From a checkpoint of a small audio captioner: adamw at rate 0.00097, 1.0 epochs.
Rows from block 3 of the text decoder, named by matrix and row number. Rows with one number belong to one neuron. Each number is 500 + 50 x the weight over the matrix's rms, rounded and kept within 0 to 999. All counts start at 0. Numbers have three digits each.
# fc1: MLP up (decoder.blocks.3.mlp.fc1.weight, 1024x256), inputs 86-171
# fc2: MLP down (decoder.blocks.3.mlp.fc2.weight, 256x1024, transposed), outputs 86-171
fc1.108:561508458416554477555508515460500574472555555557596515515532505582464559523545485522477408479524480518521360501486468517506461542428576429441566481507396492448537314539525486520497584478545531472547556476498487459506450528477562496458452484562506565507505507
fc2.108:469507642402461404471425480552579556533521553534460514474478509438563377500517490480492500469533487442529520483544503478582456524424521495608443489480532422545493513438581536560536530498565515461528481541425525503570545541520476508506532493406519511465482567
fc1.109:479487565459540511441475483506536554466542506485520526487503471517530549545546563487545524480516581520423486512474497458486602452430540437513433416469494529441518468519502510461486442449453433457422576452552429447374517484469502454447413478515529545620508455
fc2.109:514410528411447457464633492434498504472481502512498491436479482553453611553543519572473410486526501478466510489541427541425512500466546496588513539486537505475479477560360567602449433486441441446399456421498409442571442533511478604487482467583489422522511525
fc1.110:494468446487511478513376512523498493454592415512520504450412523423494602470335502575492516539530367485566519504542487545561494508520495553512533515496473494547481462423441433597498442530553528534509465533492515472486426563425448468556491515552525354484605459
fc2.110:505501636493529479503458554581456529510356432521491500503481524471449494551404509469457512549519421472487479528496547475459425630463562398546527433606508507598463490547515428498464472552461484508470516417483588509503503496508539557499496555568541527469421543
fc1.111:508508514496542518523522475496490584509435557492398459461526454575550497446478566542515530494487483457470488498486463516578526556472430457500522528482506510519551581433462454418570507488512467568485488447523555527541527465453506481567515452527560497548475506
fc2.111:488490480502472481569481491514455475486468470455507488500500453527445485489541499445510525511506481480461514569529491546564513431508481568546536481467450536534457501510557520538447528498542485549444550508517486430418525465476536550523445522487434510475454569
fc1.112:506422516477441541507517476524482444474518455437466498483461484517445537477499531531456513505527433535584485632468537477518513499521461458498533506536500427540538486436481538578484473464451506499543534553526403486570497522485514474465528456457547536476505501
fc2.112:547450527557537495579451520460440510451461556512463451441512567482443467529489491470532464516443500538587533518525466528535536519518573531544442474553459526479511491453563482579488430508508533550485394504482436505522534471526488469538479442504442408438524562
fc1.113:386516549531466460461620476542486568498472538589596468553457464627465545456585507447485461474601494428441500427481484700511461507579507509482604497482416531522467414468469475622612524503522523467492474358599521411459492540556381489454589517535451520508553531
fc2.113:506480522398514492458467544411524455509536437564467528494488553502495496422577599425557488471514438502595466558492492451566519457505545413483463540576536416482513442546559519443489509500456533391536501541481485608475538518574523541517463528492516521549511527
fc1.114:502479487459502510509487509444547557471544534529514471543510502501505445570535455501564483488469497559566555503488530481499551534538541548453448510550493511476561557545496559468459500476472558573530459523481482480503438491430563501502438491495493524529436543
fc2.114:439561463430473546542444429530607546473514501575475454467546449591436530377516511510489505547595477520461508450411494479559570519581509461536589524511509523524398513445538563495542441543534477587504524408466445472541506449481531448475501424497474429449579462
fc1.115:487534433437425472523555521488599531517530535487586446502422412499546472421580551540513431509477516480535443475583493513428511487587556459426554409457489575433471464455505476503386505610482385595555448431604518404578409485603460502467507465488385477406486511
fc2.115:493410513402566449466544546615464484493467453444522518527535501488474519573538502538476563550454496505408461550518487477510413560447439457531470476544554449474474523519390454482490471508453470580472429497579428482536426475496464552457514548471492450501578577
fc1.116:443536491509457541589549529532530465501484506492492441543484496538467560480440558496481501487460442545435506434485485468440467466497446531466509464523548536462490446496484529470466438522508553558453457524568438509522478542506529490485493458490567514494502498
fc2.116:413549533483429502508523547482458482488526491507534558441539486487473498506526587538519501532518499516486488477555514498535549572553532568456547581514510540494474489508536465483452502564525458492461426524429510531472544514482471517463509455482528481461491515
fc1.117:471550552515532490490509494521543446464524556570485443484407476515461475485544504539480486451523455497591507577564462497493593487528490552504453491531520500531478449484502466569521462541496497489528511583428477498426529488408467506448459525489541457416458454
fc2.117:570497491489481440495480509524481559445446496504456471472521536462522470493455514518513590503439491484461484426573501509469553512483440495496443550469533492456528539515449462506481521478457515497474506427537552548534528419554549540430545496487475427482484495
fc1.118:441534477471556461443518532602524484476546416456533442508457489541541487517484517461478484563539456473558504496509463497466537562533520549504562539529533504457443481474465533518533479462510539501509482468489490555438503501561497549505518455520495519528516491
fc2.118:556507547494507546506439504406504534478454452474469494565513437508434480494505567448525460497487484477558480424494469478525389505467460515503502469479433479480435468557494494510475559549490487497494451546495567481546532492502510554503437573454509417480494561
fc1.119:499513503479461539484522525520508494531530517421517487409465480549505565497561530522372566538503572522561556565545491487533462421521484399478571492455483483506501502449571446507497475518451520489539621536516444435459485519513514478455557435471496528541507567
fc2.119:548512494546497418449452497438532497517413448555476463502452529535529500467494592444540428543498541397496515482460502565586461572538512520458489537544485491532421467463464486501559515503568529528391522512508617506436458482476492526516546478602541540521512543
fc1.120:441515570478476529467484520493474496572544524511618491505511467444486469537528478458445468526453553484511517547495529516469480616449508575439551474428492515520495394563536518584414524507421505498494516482483557534468538560552503535503437529559480482474491516
fc2.120:555460499514533548523557562518501508536535509514497498540560524440527522509457431555467439431506375533418568555471525487531457550472495474464510495428513501492521500546512459525470502394499514392528554505487530489428548539503514557463459549417564525543484554
fc1.121:504538546550480482544491557506494468471553535436496482465402485458498523566481447565453510562503454474563433529550476527514488549520488480509522568531480491541490501515542530431498446501486506561469501486590458562533525457437525496554442424515512540440508450
fc2.121:582553567442510500485466524504471496467481468548447494505489489491446464527417469518429601458536502546535521477487548486582484462505418483484448489466443518402456491415464497513459490621454495550513472507507543495513510475532447578533531485514501500433492485
fc1.122:530485583477501509496506515442559556518536509552547512551594467573405559396534477456426512512508494520463473444548489562548532405570639476522651464526478392575516615436527477529457513512500439441570518500542544418516516486574508540467435597471496494562573486
fc2.122:512508429551489578523393426586418563522484472548546539419533525627581481375527593461448538564646390512499433484459456438557595432447609491537645410559626508571576456507520409476558480379514491533389463488445507538523563469443539397494387529503521647536579543
fc1.123:461480494492484479536606526494553539449483543529539504533516494504465515474545557576512492481517440538474503466575465487450423568454523449484417474459464553505455407475531571443502456580508499521466421458532480432647510467521473515432512501560431416482547452
fc2.123:519408461420581526406506599483495513541521488489465491579468440436536537565402440477503540502496414544439486532483520571500538397468525551489465478517451488351529469576461483584499395461517482454575525532499474536536473561579516553468505474531560472530491496
fc1.124:468513474504464518565502526484590436432421537492506489525465529490534540454534526598551525572531514526562523530499509467544437423462450520491498493487519536446516525535542406421535544559554484432559548513512541498478510514530568530448501500438539522425425462
fc2.124:515516549530529454548495612523532491513475550549529542569465543540451526526578605446483493577487556510460418474537524516457536500490465486484546543566432561462434524454467477439426474506477535523509529540484457521533507518498502504527469602476454495519468503
fc1.125:526413482533462461489467566552493599521525487482548461517547441502533520521538514457502445515491521506442496522456480506558439475511456481525520468547485546551487500581522482441453462449553490528524484522529490472549426469551470503471498535440520504540581481
fc2.125:520444598458542613447584453498507426538532540548503491427487538455501512513546515572508498506468466547396520589521509514500531494495485475510535430516454469534524568402458513481626442564553493390505472498450418521497475552497417500481471535507531478453493580
fc1.126:571573399547552542444461485527446521492550459491472528496397604498530505520420547480432473515488494546497491521473455555471556471510475509421498473561476475486515539440521526511527486581496517435427500490580440490508501441562520471527528447532548453500552419
fc2.126:454481474509504556486547439521510547545469464460480549454506448451430469502574514443484467519490555487520465572465431515522532535511531507555545577497470490606513478565532490540543537504507554531499469520443444464488555516469448442520482446527487549580492626
fc1.127:547416503479514504512500550553525509497493533559506427496552525465502570560497540506533530485503513494496521489500454474524482522531498507551485569512531459493581552508521457557490489473496494431532467481523544532438520487538505498496438527490625495536472493
fc2.127:474485580488438454496507523492386542456462469479520496530564462555516485543477534491521576448511505562404504490484477518414461515469503538459444410462514485462463539577467518509560499495488488490546555509476488500476473523490462527478466589446564540518523462
fc1.128:376397420483487465535490535542596509473539607513618479520457569612536457502497591449497420532477433553460518418562489548438436552497490538566441560505476632552526463599482535451462565473517473431467462499568531505589465456380475474497503495457547522497525491
fc2.128:462427547483492440435486498397500552499552455509428465517492449504486403450560476494449395473587560471565539462400593456522524455446410454569431550536516515485512552539564507460435505399470460338497489587433546501622429458510450579505524444529607450505523538
fc1.129:511475420474562361636644554519579536411436638479537621645526484761447298528637776469474415493466719700600352500597375623557417486349459411484564535570454593495474285553461449560412599507626557470454532468589510480465435504444452430331437560532549648615579544
fc2.129:507475529644369459519437542476389476505459489631381526384525510588434402496518583329487390560551424480506465411457583516446427528426401448534419474646544558506496476585672580467393450451469546340498373577451553563571560455441606538586503450465586420238515570
fc1.130:511500546547493455464531429570483498486501559568533541457515540470594480466527437478499494502519499470463484489450541447458457487514497455550492512401502534519521446490419485493472530453524519454476558492495452535524496511489479427555438531525440494441489486
fc2.130:549494497499581508508514531552446500507444507469489532421526468509516465507461528436440533483528433513438545513453516530451453560457560511492544461488487548504543476552568462511546570373485497548545566520480523511434436487557601519372441628446479510534429510
fc1.131:491542548578477517466531497500545396557529465483454430535482523496498498475493489517479549491517555472499516460455551522497487473486483544479481523552538468496517533497529507433521440489511538501468544478506531544507482473454564508518451531490515457511463489
fc2.131:508457450493537509492544460429519504519490470511453443455511485505450525464488497499563510513510525542535524463480512553501453480486538500470553474501460495560480509457535463471526449488464484512466477508446482379499495487572508462523512467474472462512592418
fc1.132:493518491459477406505474495504530454490455486518502508472489513410450472539488488541497500481475474494525463486595545493503460476540472491496468492501524548508508488450527480526472476438512482501491511465461510508591528559538497521539454543508541469468488502
fc2.132:439509449483536475563468484497442530500546477477460446558505495481414524510503562488446440532444571512419492472477460474481470495479487468551542449492472474530472486535459502499519519490467532489506531422544522491514503527500514478450532469512558494519450533
fc1.133:521489418531533525489520510463541630488536539540419431532470530508520572488443515578436435475521497493444504582502544551466493530470546488515569565465528444523463483548473491571481486511516470424543478520486554466479503411479501538454522596531593541560547503
fc2.133:510509461489519426513568487547542518498588497484608549564405499524421556441527513577516597376508459512546459461529423510451547573517544505479449423489453559511525565496473599514492431569521390487509602547534509489515483550509529484510441474608477472497506477
fc1.134:436392583417438427482573565544502461486474661450587506599373415458553422548563509548522467580535547577572432528555527522437405525476594447449455422411525499512511556520496419485471512571517491399522532432591630387470530559557475541316514574547523555510516566
fc2.134:474441618452485517493463524487460440537494461483551465454523522427434476497528424493531500415388593483496531529603539510530504517518527476492450528587533457545541572515612466547643380452463479477517597559439495525591509437517565419509532530495560467524453461
fc1.135:518558409431526418548520502476383481422547463473545599517579549627411484510568538457503582593475489501511519583570582541532483492512488488407503494444502445584518517482534454557536456500515528513637468622442555364426499502540518492483551447543424615466470531
fc2.135:544487438484445571462523587496493584460464535555476516552516542421492404430507475504568551413412498524558468492554532529586543446445588517520523499446478517532508492514473432462542496453508518501558569479481492508620513458531498464471491606483562530473510480
fc1.136:448470513528527497476460489548471464411468556517545532494486556452491478483450530539493486467496467563558398536454468510441472539526466574486446527583499527498481593564532474466442478605531445465513483451489522473641481515428546483538558475441439487398527472
fc2.136:445466507557477498448404492541508585526511503508514581481499510477490548439484504492418471497518484482544534523383491646522551464605381567336488531455475517547479499586534570520572573457431488464470506531611519535585557534450505432565549336471442556527441481
fc1.137:488504466424493483492479592489495566539503524546514462463528473563480555466429547432443548534483444538474577508439504589538526460492540532559475527502494479428538510492437540531470536487485554538470497498588501494465433475463503530513421512414483538490468547
fc2.137:527503481424461499504478447516418407474499438521475439461484535539450526453424482501474530498487483503501452528487428465550636496560515448503487552509482476513536539422505476496516446495399497537476479570518416548462519531456510535481548431499451622525436520
fc1.138:526591447531368501587574470496529543593529559523474484599455512477537473473489554401455425511530554498524459564536516455500483548546494483500491437496504585527526487462506411606527488519440534550490474519507481446490485505569489427469434465505506474490444576
fc2.138:489525406558527504478516487524539532445490521502563472496462497409524580457504457449407505541515452491498532567534552476533536493538544507477539410482530488479551515529510448557447523492474464526587595357348452507566531459555495419448487484492528479527533452
fc1.139:549548457422446513565506497529484523484579512503577311509437486589473422531554506543457480589498586578447474530545442550473529523460649498556475434502432515455513467484586439567492445546426525529495436522491516468468475451498535535475432505547457507442486536
fc2.139:545550490437473451481450500489466460475501523548531456412459463455455460515457521516479477623642461522500453535454555489484673457445611464514556462452509507508513450435420499502555533454428497567481509517515460472552547469511490431486532547566486585550480490
fc1.140:439504529429562517545504395569409394435568577416653473489476497449479541480404523601546571523554435517529454507501567514490475476651526438478499462454450530520527390532467512389526503453551403521580417478534520447560452452543508504494540472558521449501508453
fc2.140:457532542601498484563465436515569476507540508551496602561546602501513439536503518483475529444498566504425535410576526501435444493518446516425429545484546491442530517593513467561455525490556456436436549451590555521524477522475503435469444528532600535447499478
fc1.141:465462492511426534475558517491451527478563520454545478481509562436555515539465476535549522570431450542512507513485511541436404514508555429589511473557489569448581499479556522489506443541522532515512481422511536498584458488582533563433512550506498455468454466
fc2.141:431446465486519592517457486542453429510529467466493540497577533563402478466500388510474513457405530499455553485593480488544489483494519514519479426517515480401477443507473544528524468481466533498551613443535575523478480473513544504515474529526529536492496557
fc1.142:450439407458510572476518566484499522488472498518559463525452484511440569428473501477524490529564474565498480498477455474477448561472489487541551529544386556545508436520562551530531510567493447533465531530531590497532438573430490509472469505515522505514588479
fc2.142:444435488444534474509466551485508558474481499474513488527545534532517462441526441466428505567524491469536553523526531501514476474508463573432469506591513469467431533471550513438557523536434527459477494494443440521469484520511565522535515546484483536516476474
fc1.143:535461450471382511536557521482464520444478487511443468457532444530481575577551504554400470593470454513430467586474527575431482483366552372538580572572496504433533441569464555487532465508504481463477516520501503547591401452524474515465548560544490484523463486
fc2.143:514494541477479490499583553477562533478627546464451392548520473498486556683557501609591449391564534440439467483488526536488571510450552566534531521469441494419475507568363543388425418501557459478486520482444436449498390600481502559443530637476574454479602550
fc1.144:453385496535565498531523514538459590541520516508479502519414497569482468590568427489470518537552533461529448421551548452520551536492565543497571432469526554596496432554468465520488468443545512514613452578566522510462528589486507435507527544507435548526598492
fc2.144:470523556516472508484467564473463438487507575515475457441538521506578434472473444530500506503462487470493498517556488474479497483556550481552410551512500481575549543564489469485586540495390545418446551377469473552481504494520545543449485551489467528513487489
fc1.145:515602556471405506564509468591530512495510540516486509521569484535508459541541552511542552490489494550549465483546462462463438537441552440441446534613557387449521473558519496465436530561519473568443515517505495471498484551492534504462562443506497479391526510
fc2.145:488473480570466494515557457482490489520496457472477539484584536505467488559467519498499465525491548488552510488487521515458483529506489493496478379540487542448512495487481489559534503520429451584460477482514550454497518518409549496529591455472475504500440529
fc1.146:473481471541537575460476512486517510522553502496521520469540529506449504502599475553542558452436523468466443452500487521489476538531523476419477588531523508585517473505467500617508526510494572529438495551520461525426449500468517462509515553469538484442455439
fc2.146:447572555503526547583536550475515528385468474518513544468568489491436476436471462533596522510424521434475476539482452476494461529445491504522531568540492476515592552456581489441484488522508550517513510461473496452445478514413489477618544470466477432540489407
fc1.147:498490513465504413410547552404520568450543532494490491431433406548470403523537519478490504453520423486559471505582543533516507501514492504486511555473543490466575506545504485518543444473498526466510505533509471475479445559486562448491549551569607547522489491
fc2.147:508510413498478457547513473568521461461455523457482421469500456480473450490496533528536483464492493535534479459581455482455454525503534501445493517465536512571424527485499561539479438490603478541553526513466505488529391478497512526477479459531477477523491535
fc1.148:497573448442557463510501515520482439543408535496583481496451497592476539457539535469461506527485471505535483517498527480495434450480536457550506558483494509474466509512508484565566508479477535492586534415591582544487554499501520544537539534557472544494537481
fc2.148:479532528457539565545497466468576539428551599440429482454474479466492452534499472516502459462527479517531489486572532488509476479504554544469493501502526454530506487538459504491512513516488557498461501584381477481522545498483571532466489567536501490538499537
fc1.149:667447627235533553662542522432425315425420806411628504372609618491445328538660467659508232370505551615627486664613637466618425564207458699403415567483404507572350491468462472469638574393473399433601610490644652435436613639364724572546416685276651534591613417
fc2.149:496531667469595587593451413594455378599377488459586371425499454627453457431630629580592347510375521527504578567474571438560599368556456495374635588691453471538442476364410548495602576532462538583448479677578670453301561603471626519632454509507625664675517502
fc1.150:496557469525519583528525517468458542503483447495524462476518543470528478460463529461501494522474500454556484492504459534538435582475418495465527493471509501513465485443550518489482445538481497530491534501463495501535602535443420457492474515441593513531533555
fc2.150:549478514554487537499526486567602541507548515561547462500504531469474472535546551540456517482420471482462514541472512549477495556558477505465454442500501522435547496484551448494452544517491526514496480497562468502527474490522448422506532514549514509438550476
fc1.151:516556487446532465414558464539530561495565520451477491528486508438497480454433520496570448510480544544477541478551507510463546442574475539532509502399471517544552483485438504526536514550479501565481483520521492461545494485543545534577486544591421503513558419
fc2.151:454500528490421502494473551490484484440449525454509519481465450424446583552457440525497549539416504517534499466550558513554496457476458542568530461502491499473533575530505552567444483452571517513586556543511512471515546501559482523445525510476540502437524465
fc1.152:450424553464529488561497515528426409443536515436541450561448538445554537516488461564499518557463474546511442486468525537507487541481521527531466473506567497540511509502506484440457541469477409441534557563512476522446426505534540487465541469521497681540429552
fc2.152:561532637501540514580484541601479481523479509456497544494548545448522463543488420511540522416519488505447482428472567488435476491545517513541534492469485477592547598558562531561531482461438417463554542453568526549558514550521558520482492504486543524494429507
fc1.153:517447530565493494525503497494491487404557439478450523541442494505495456460485516478579510483463508542527471539481554520448426521507527507437476468555489549603497472521503461464509502485555469468533525522494498568522480530511470529472492512474477471472525464
fc2.153:441561441532471512461488416481512560511518531468540551564516511476505515409522495466532472455598483470518486470443489463534515474474531488491548483496468494514490499572541529535468489441585495556539528402503449505501590483502512491607511488490505473496470424
fc1.154:538504524481517489497461493487423519500530562445503453541473491448507433486567442441462489494461534457483460464489432618543495538553497529531502457497507458521490506530565509526451505492503451420468523428561450493577455496504490534472506474500473451479535451
fc2.154:498523512476563541530547496474557467598537452562500457541532535463529506562524503434513519476485536478492538527431568449469455523463549506581444478587455470520432553534600499556440531589501522401452459499470512530492485564416601452490457541497513514424523487
fc1.155:527502605534474499495558568454466571422471467471426543468482538554503546546446549479456477557561459481566420488539560467506547510464445499564535573466427411479474441467582529572478545545413538561555416522516466562513550551507533528514578437505466491510504490
fc2.155:514527440501459479454442524441443560562515565426602502506478510439446480505482441490563503513491501401489548488531519476471481561566546467484462455522535452501559493505513461492511551496518559563511486519567411472519532476517435462542485511534476506506496531
fc1.156:446490521468454508544529447528503500520505461477591514508484511489492535532488542471570471510551492482546512521543535526476475520527498561497523539447485538486491548513470521506563471538494448488502531458483470493501449470450523444503423511561505493501545439
fc2.156:494553497522456444590517471524496492537492430473473540517559555533556482540477454520555543523552577493517533571483505483584549513534534520514564499505458549485539518451491557506468524567464534531489515518584498535491498502466489490513495466498519416470515505
fc1.157:520436443424486516493531546455479515459486530453482470434490473520550622474498471534549577535562439515519483572483539522515533446512523498455567446502541401522491450462520473464500483533488490485548536562468469538486510545605441565527487475525507547584412534
fc2.157:486512460486527445559558490441465547475517571555590528474507499450473439489476464506533472574456537512539552464554492598575430558499543601404494497474492510515535513461470463507473528573515428390509531439485551477480483452495541461534474517457502582507512435
fc1.158:500470476538545444485533506449583518433500523504469448525435479494454497600500534568478488508475481512490435533503518434445480558430418439508443549487511563540554456417437492484512470498460507520465529459510416484467446505448551546551548498545561514544454464
fc2.158:469527552496456421526530547524509478500538470602549418534500496486529555501582587457546452469522544514503414485505455510492505614449536379456551532445509534452483529543438507528475437532518446485524492442567473474493504520499435532475499474569550499496480472
fc1.159:505487513534543553477515515494531508406421536399515537542443510471498477570513487510471443438564477534428518545527543516508533508524494474475620523440484461554486483480497551537552522436488485441469488507483441463421509490492487493562517503489472490467534552
fc2.159:557468522506439517477519532504537544495565478461487554492548480513505592491518479428534485495523572494446511446569552519513527478460449520525511465520463555515538496516488553506512506487558459493477466459484479471553530486564526480551478472540513496493477524
fc1.160:433474492563515488477563453465537498538548465533557554509508519493536525509405449607538491482477437503442478515497518414447373503498546381532463456477439445483484395504478528445515470541478486481494535461578513396572438488503450557393527577512535449509450502
fc2.160:507385451393509418498570510437481478553444570491532585487537472485470426567566538472509570526455456538443443487637480562552363430498549445558499506480525384361500443612507472435578476392494445562578492532501540500541521566546567574460413593508586492469465512
fc1.161:471544480486474444485517516421413501440489602431516535557467466541492529537584521485508503525418531500548489516521517518574504568442482461476535505519623466482477487554527389480510501476494448377497519539484510483491524553544466505518553584460507497392423483
fc2.161:464489485523461488466435504571491518491495524579504453535555454526523553425439496527549456489476513520484514507509430472516471429518536493495544592569509474459493549536531452523535432542546435479502517481539439453563535527472489404517506530554444492559539588
fc1.162:540518589466438517536510480495469528511525456467467408549464463550503514571530553556501529483530486433557417499519559489599475467560562480588561520422509430482453521470567434514511475552459472469504485474489497431514444499511513485461461531582576535629593573
fc2.162:481498592530548483499447556581425516496531574516446456512499540496464473543508504470524539468519499502493468467421462547541547476442564439504518472523501505537596459528479555509547504537511454439502474434543538561480486466413544470451454457529463603473593472
fc1.163:518497522482548554521489521490540472434539549510506529496466442599468501487491471474483497548463507505478574451521521524488509386481536517565476513419529526541525505556494406473537497455477558479470565408447472551505494507552503469515521480521473556458417500
fc2.163:476468405519528499484476485463508479496444534491499545525520442566468455463504515481468535473440522429484521539494456515481557462452514491559447496530511503529522561502552490421444532476513533540482587486519440461542533516465497473497512558553430495492523496
fc1.164:372597374465543554500516363494530576559601496579481539527413492565512459472558618473496568513600505437506501523531523561493513361616562382389500557413470654457391477441494532650484350458539541539519439446522551429404509472548383428566461473489311517530575447
fc2.164:490369440444506567515540525502473441409556514501531589510529530526600534506452447523601539502453426529555482468555521587478341529469458417479512433500495393498556528547547416390390558591512444456575676519507523500480460506500461596411469606474486493525439475
fc1.165:542442518450457378537517540472439500481492540500563491516562462531508438507530482505535540557477439515464394474566501562545571467443471499514546509518457499481523470599480459454537523485505493492435521465559555422545477534555475423445552497551458503513537525
fc2.165:546504565480423520448474520530546500502538545508448538542487577462564484506398342530453489495508487550474452522524542551501475460417491518400449428492495490532598562490509516498543517424539456412530499486494537437540486525523513538526476499427538463521439492
fc1.166:490536452474503525529491541586464452572533536441482553495503595432458476545555547509541488434485562562512525571511420507538507451528553496516454459521473499538539553504513547503507508545542525524473422523542461534485514454502538511509521434471557516453467370
fc2.166:452527531485559523440475502542473521562516536446491564500419469491461478474520439472462505534506527515471491479523539521483546504476563472497470448438586403551470534451460640527503429455458530507507451575585497528463460551434525469572401456540519491429482444
fc1.167:450474558600502502615516425472518476440479427493515443567545518531472484478463529466500488574427459568595475483520470501481410450525463525520479488460458495496495377447557551519508522574558553480479521522495521519499446591511531523399513557508389458504524531
fc2.167:629500504524414536498562520499539398506443452637477485470487612500583549557492534490471454517501514580442492479433487502511514491534400407471439476459428513453529482460512458471489505492502560522441486551488506546402522504480441457470499449615501411514413467
fc1.168:501487526468546493569538514526517537528429374474506541558509483447522537487580457480523509485504480424479558472480567466522469553516525549490533426510517518512475472514519466502537506496462434520539438482479525454548471498542463562481487489492540508465512545
fc2.168:547538516475551442500580467521526551491511514483466523495436545515492501496478438516427499440586498491448398518526474529495444538503580502509512525450480432519586479502496421438453445433489530452539522473442510568464499490553527505494422605488524465517541495
fc1.169:535566502448425454576507479513494444376402553513427426447444477514465409569545508445485521609497594571526462429498501511454467468491577433574480410522430536528518469574402519579391420550581524543593500548474557401407492548506533558420499461577474487405570538
fc2.169:565617557425398467487554399515332469462310483528429396467579542552349540542585541386485515532539496513461419492446513482465565546500486397471462532596552548443520484381472667534418417421478503833416430496605444533524522555500620549470528219531425437375400621
fc1.170:578528526460511507635504545453456445391443586452482481520398511558479482478482455478496543531522468581484536542575510458467505501530499448566517482512467429521479452488551443423406451441507495494529613528517572495527474520518529520458530453519494562514473479
fc2.170:489606543557486556474464418520496588518469519497493472511526544526460442572507382458472463494464532474337547521433480471551538544529495482388458514632501442475445474499527605543554541441527472566458477504516474518449507461573539493565513481475526535532447542
fc1.171:488463488511395503560516580487489471436468507449526518455497452602517485527487506557500465508552465515544481535523454458450521484461523504496455486513475429541445541521490418375531453499387580469584475474491554517502479574517508474483518558525496483484492497
fc2.171:549506444550596547470467450479442501475533508484523537517433558484543429474465413503503429531505522478462542430550438454499516509609506520438488533472538499496492436476475523527530505471566476515510478495500480490432514411468538484477495512503503565444509479
fc1.172:577409536451529526604496525458522500445570460516480590522437457496489534474468457481400530520590498479496456503489480481537507438444507560516484469516458571514431495444525478576502502453494512486528453509572557518466471549557496472528514489507515482558504505
fc2.172:571514559464538489466556508500537479427473499456559532500478508459612387490506478470479481518507556448483473513500478455522482491463501515573493485510500522500522552486497488498507489520502482475478383522409579597455528450574462462434483473462468550455461515
fc1.173:524483508577508473507513444515493525514426478597543533580481522525552525527519607576541481490520485498481466481422460515475538543457497485485486527469468599487471461465482563520429502527447488420462480514544485499481443526499409456515522522554475577480482489
fc2.173:514465473469463545445559522443464473518519494563526539495454514484501519521517602543486471520507498484510491591376505523435471505459420476511495531457537490461479491470478462454517479533472492487491439513515431508497404519534505468507526516443484463478458503
fc1.174:462503475470474451425546595525520533464466532504525497552526556491531471523515419505514498528454509500490499448481489511479515534518567397526468503517544475496555464535533441489506554485509460509470507451539439494531487458488416459480467493488561494453536505
fc2.174:422445499544385486408523488464463535462422459412540514533426488507518570522492444542482456503460477439511494546509513422476444479437512508538541531497452472487492532479490433477505604452499477503504448494471531500496461514509516571571557548534486524556506456
fc1.175:587471525467439481500464512522471559545547446569500467479461453479500453575488548561522536448500442438481490521414519541554575517523522466576553526498461448506536486532474524535485513522507499484480530477469466418490468451504486502449405498559483530493526517
fc2.175:519484539467465518504531511517519487454404512504489505519452553445497473459565433485531483481472560525487484533506542502542520499514459463508527452458502550458504504525521496539526459555499527510537498475527477491486539507522510446508495611510496489514448501
fc1.176:469439521476412419486459492445528529499455491480366486491463473558498511609577591530477484522517504520608521513519480412496500486543523457493583529505454531507394477463540524548456451551509496434507519645532518515463514548424475421509569488503558505467524566
fc2.176:468515460476432518512541509570530541536534455470573409426531457489562435452527583471484514570505505446540513391533454438438452553479482491505555485559470528398454492487540549554423498558496505484476581495556533495430469480498435521447544490465492544548527523
fc1.177:535468538511457482493562453521469471517458442485515518535485486564490527469463535470534408515519505549497468505476538494502495536418504441469486501508474536480427505507457524579558440499434473478456446509523554531489567516495503570550502543503545486495527506
fc2.177:544523509449460489489467476536493474466445562473519468474466527513521533518515454459485408531473497434485477503471474513521432499504509550503544517435470421518444516482502601578421441524567453475564475513496507562565523600422595540502553471487535554505541522
fc1.178:518546516528476397466493446570508502479485511481545484523424495470459403513473488612531498514473528553559417487483527478477435531444439514488443473510481550511508525514529526517425452584566423509389539524499440449539508580495504512445479493453585478450548458
fc2.178:514478544509484472560413403504471562516517470441503504505528517519458464445474482418554473517522505531484513537469484512476455491420554487537530487479526498495497423509539486478487511528513560404474464446494427428509508411502448460524529520497490424551452467
fc1.179:418433533475463353524566518436489571498490525539483451596455470559527454615556562504503444465483430513470511533429404546521508554471476499496566484513587541461508483541488516574437483453471539448505542544559529447515473536436454511491563528481557518541511512
fc2.179:526469470434485413360520507482522503563490532519557452534429385536507442551575558499498485524523467533392446522357499558480490507434484407547585639506492538538504476615515566457419429448463375373415537470486445487585426470546429552490595484611494460390526579
fc1.180:481505518464506519506547489408568482534466481510606524435565526518413450507474526448466485440522487473527486482587461550574486521536526518479521472515397521507440459493466445485527481427498466388554544439550542475507448542567543572500537484519509472471455475
fc2.180:483498503559462503445551502506480500533510465474522520546554512569502480493529529491519529442491505454444446501503496515460563509510484466528485507500541515462520494465485523527408538558461564508515579532522440531503594543497473514551500520503531506531557524
fc1.181:600505472486470507524446547448523452463562495530531416536474459512521486449493497552516486445476557498485520438478438550465505473509510522533481542569484483478465463516603552516502569463607515493475507498452480450533551524481453528446493474463514527485561469
fc2.181:564517494430456455489489524503483415527460539537559470500514455521453508509521533517500445568544532534490535525475466561482478438437527445509546439451467541496503559468510502502507529501459454449504399547506468486434420453509468513437546430501461470438526543
fc1.182:486512497472510514477446465488442540504542483510501439470567453502498443507593551489497520398471468467515498476494513436549533502491484448591514565497499480503445527544531527490521462458490500493432463478502531522504604446496460400540572448468448469561502527
fc2.182:446457423541497446446456458501574485499528528509488556525550446504523444488551585514533478542416561513464528470579471555531594473540496465544595525443519595492439527584538442440444558483502424438509494494492532422480542480509503486423489476572375463509480544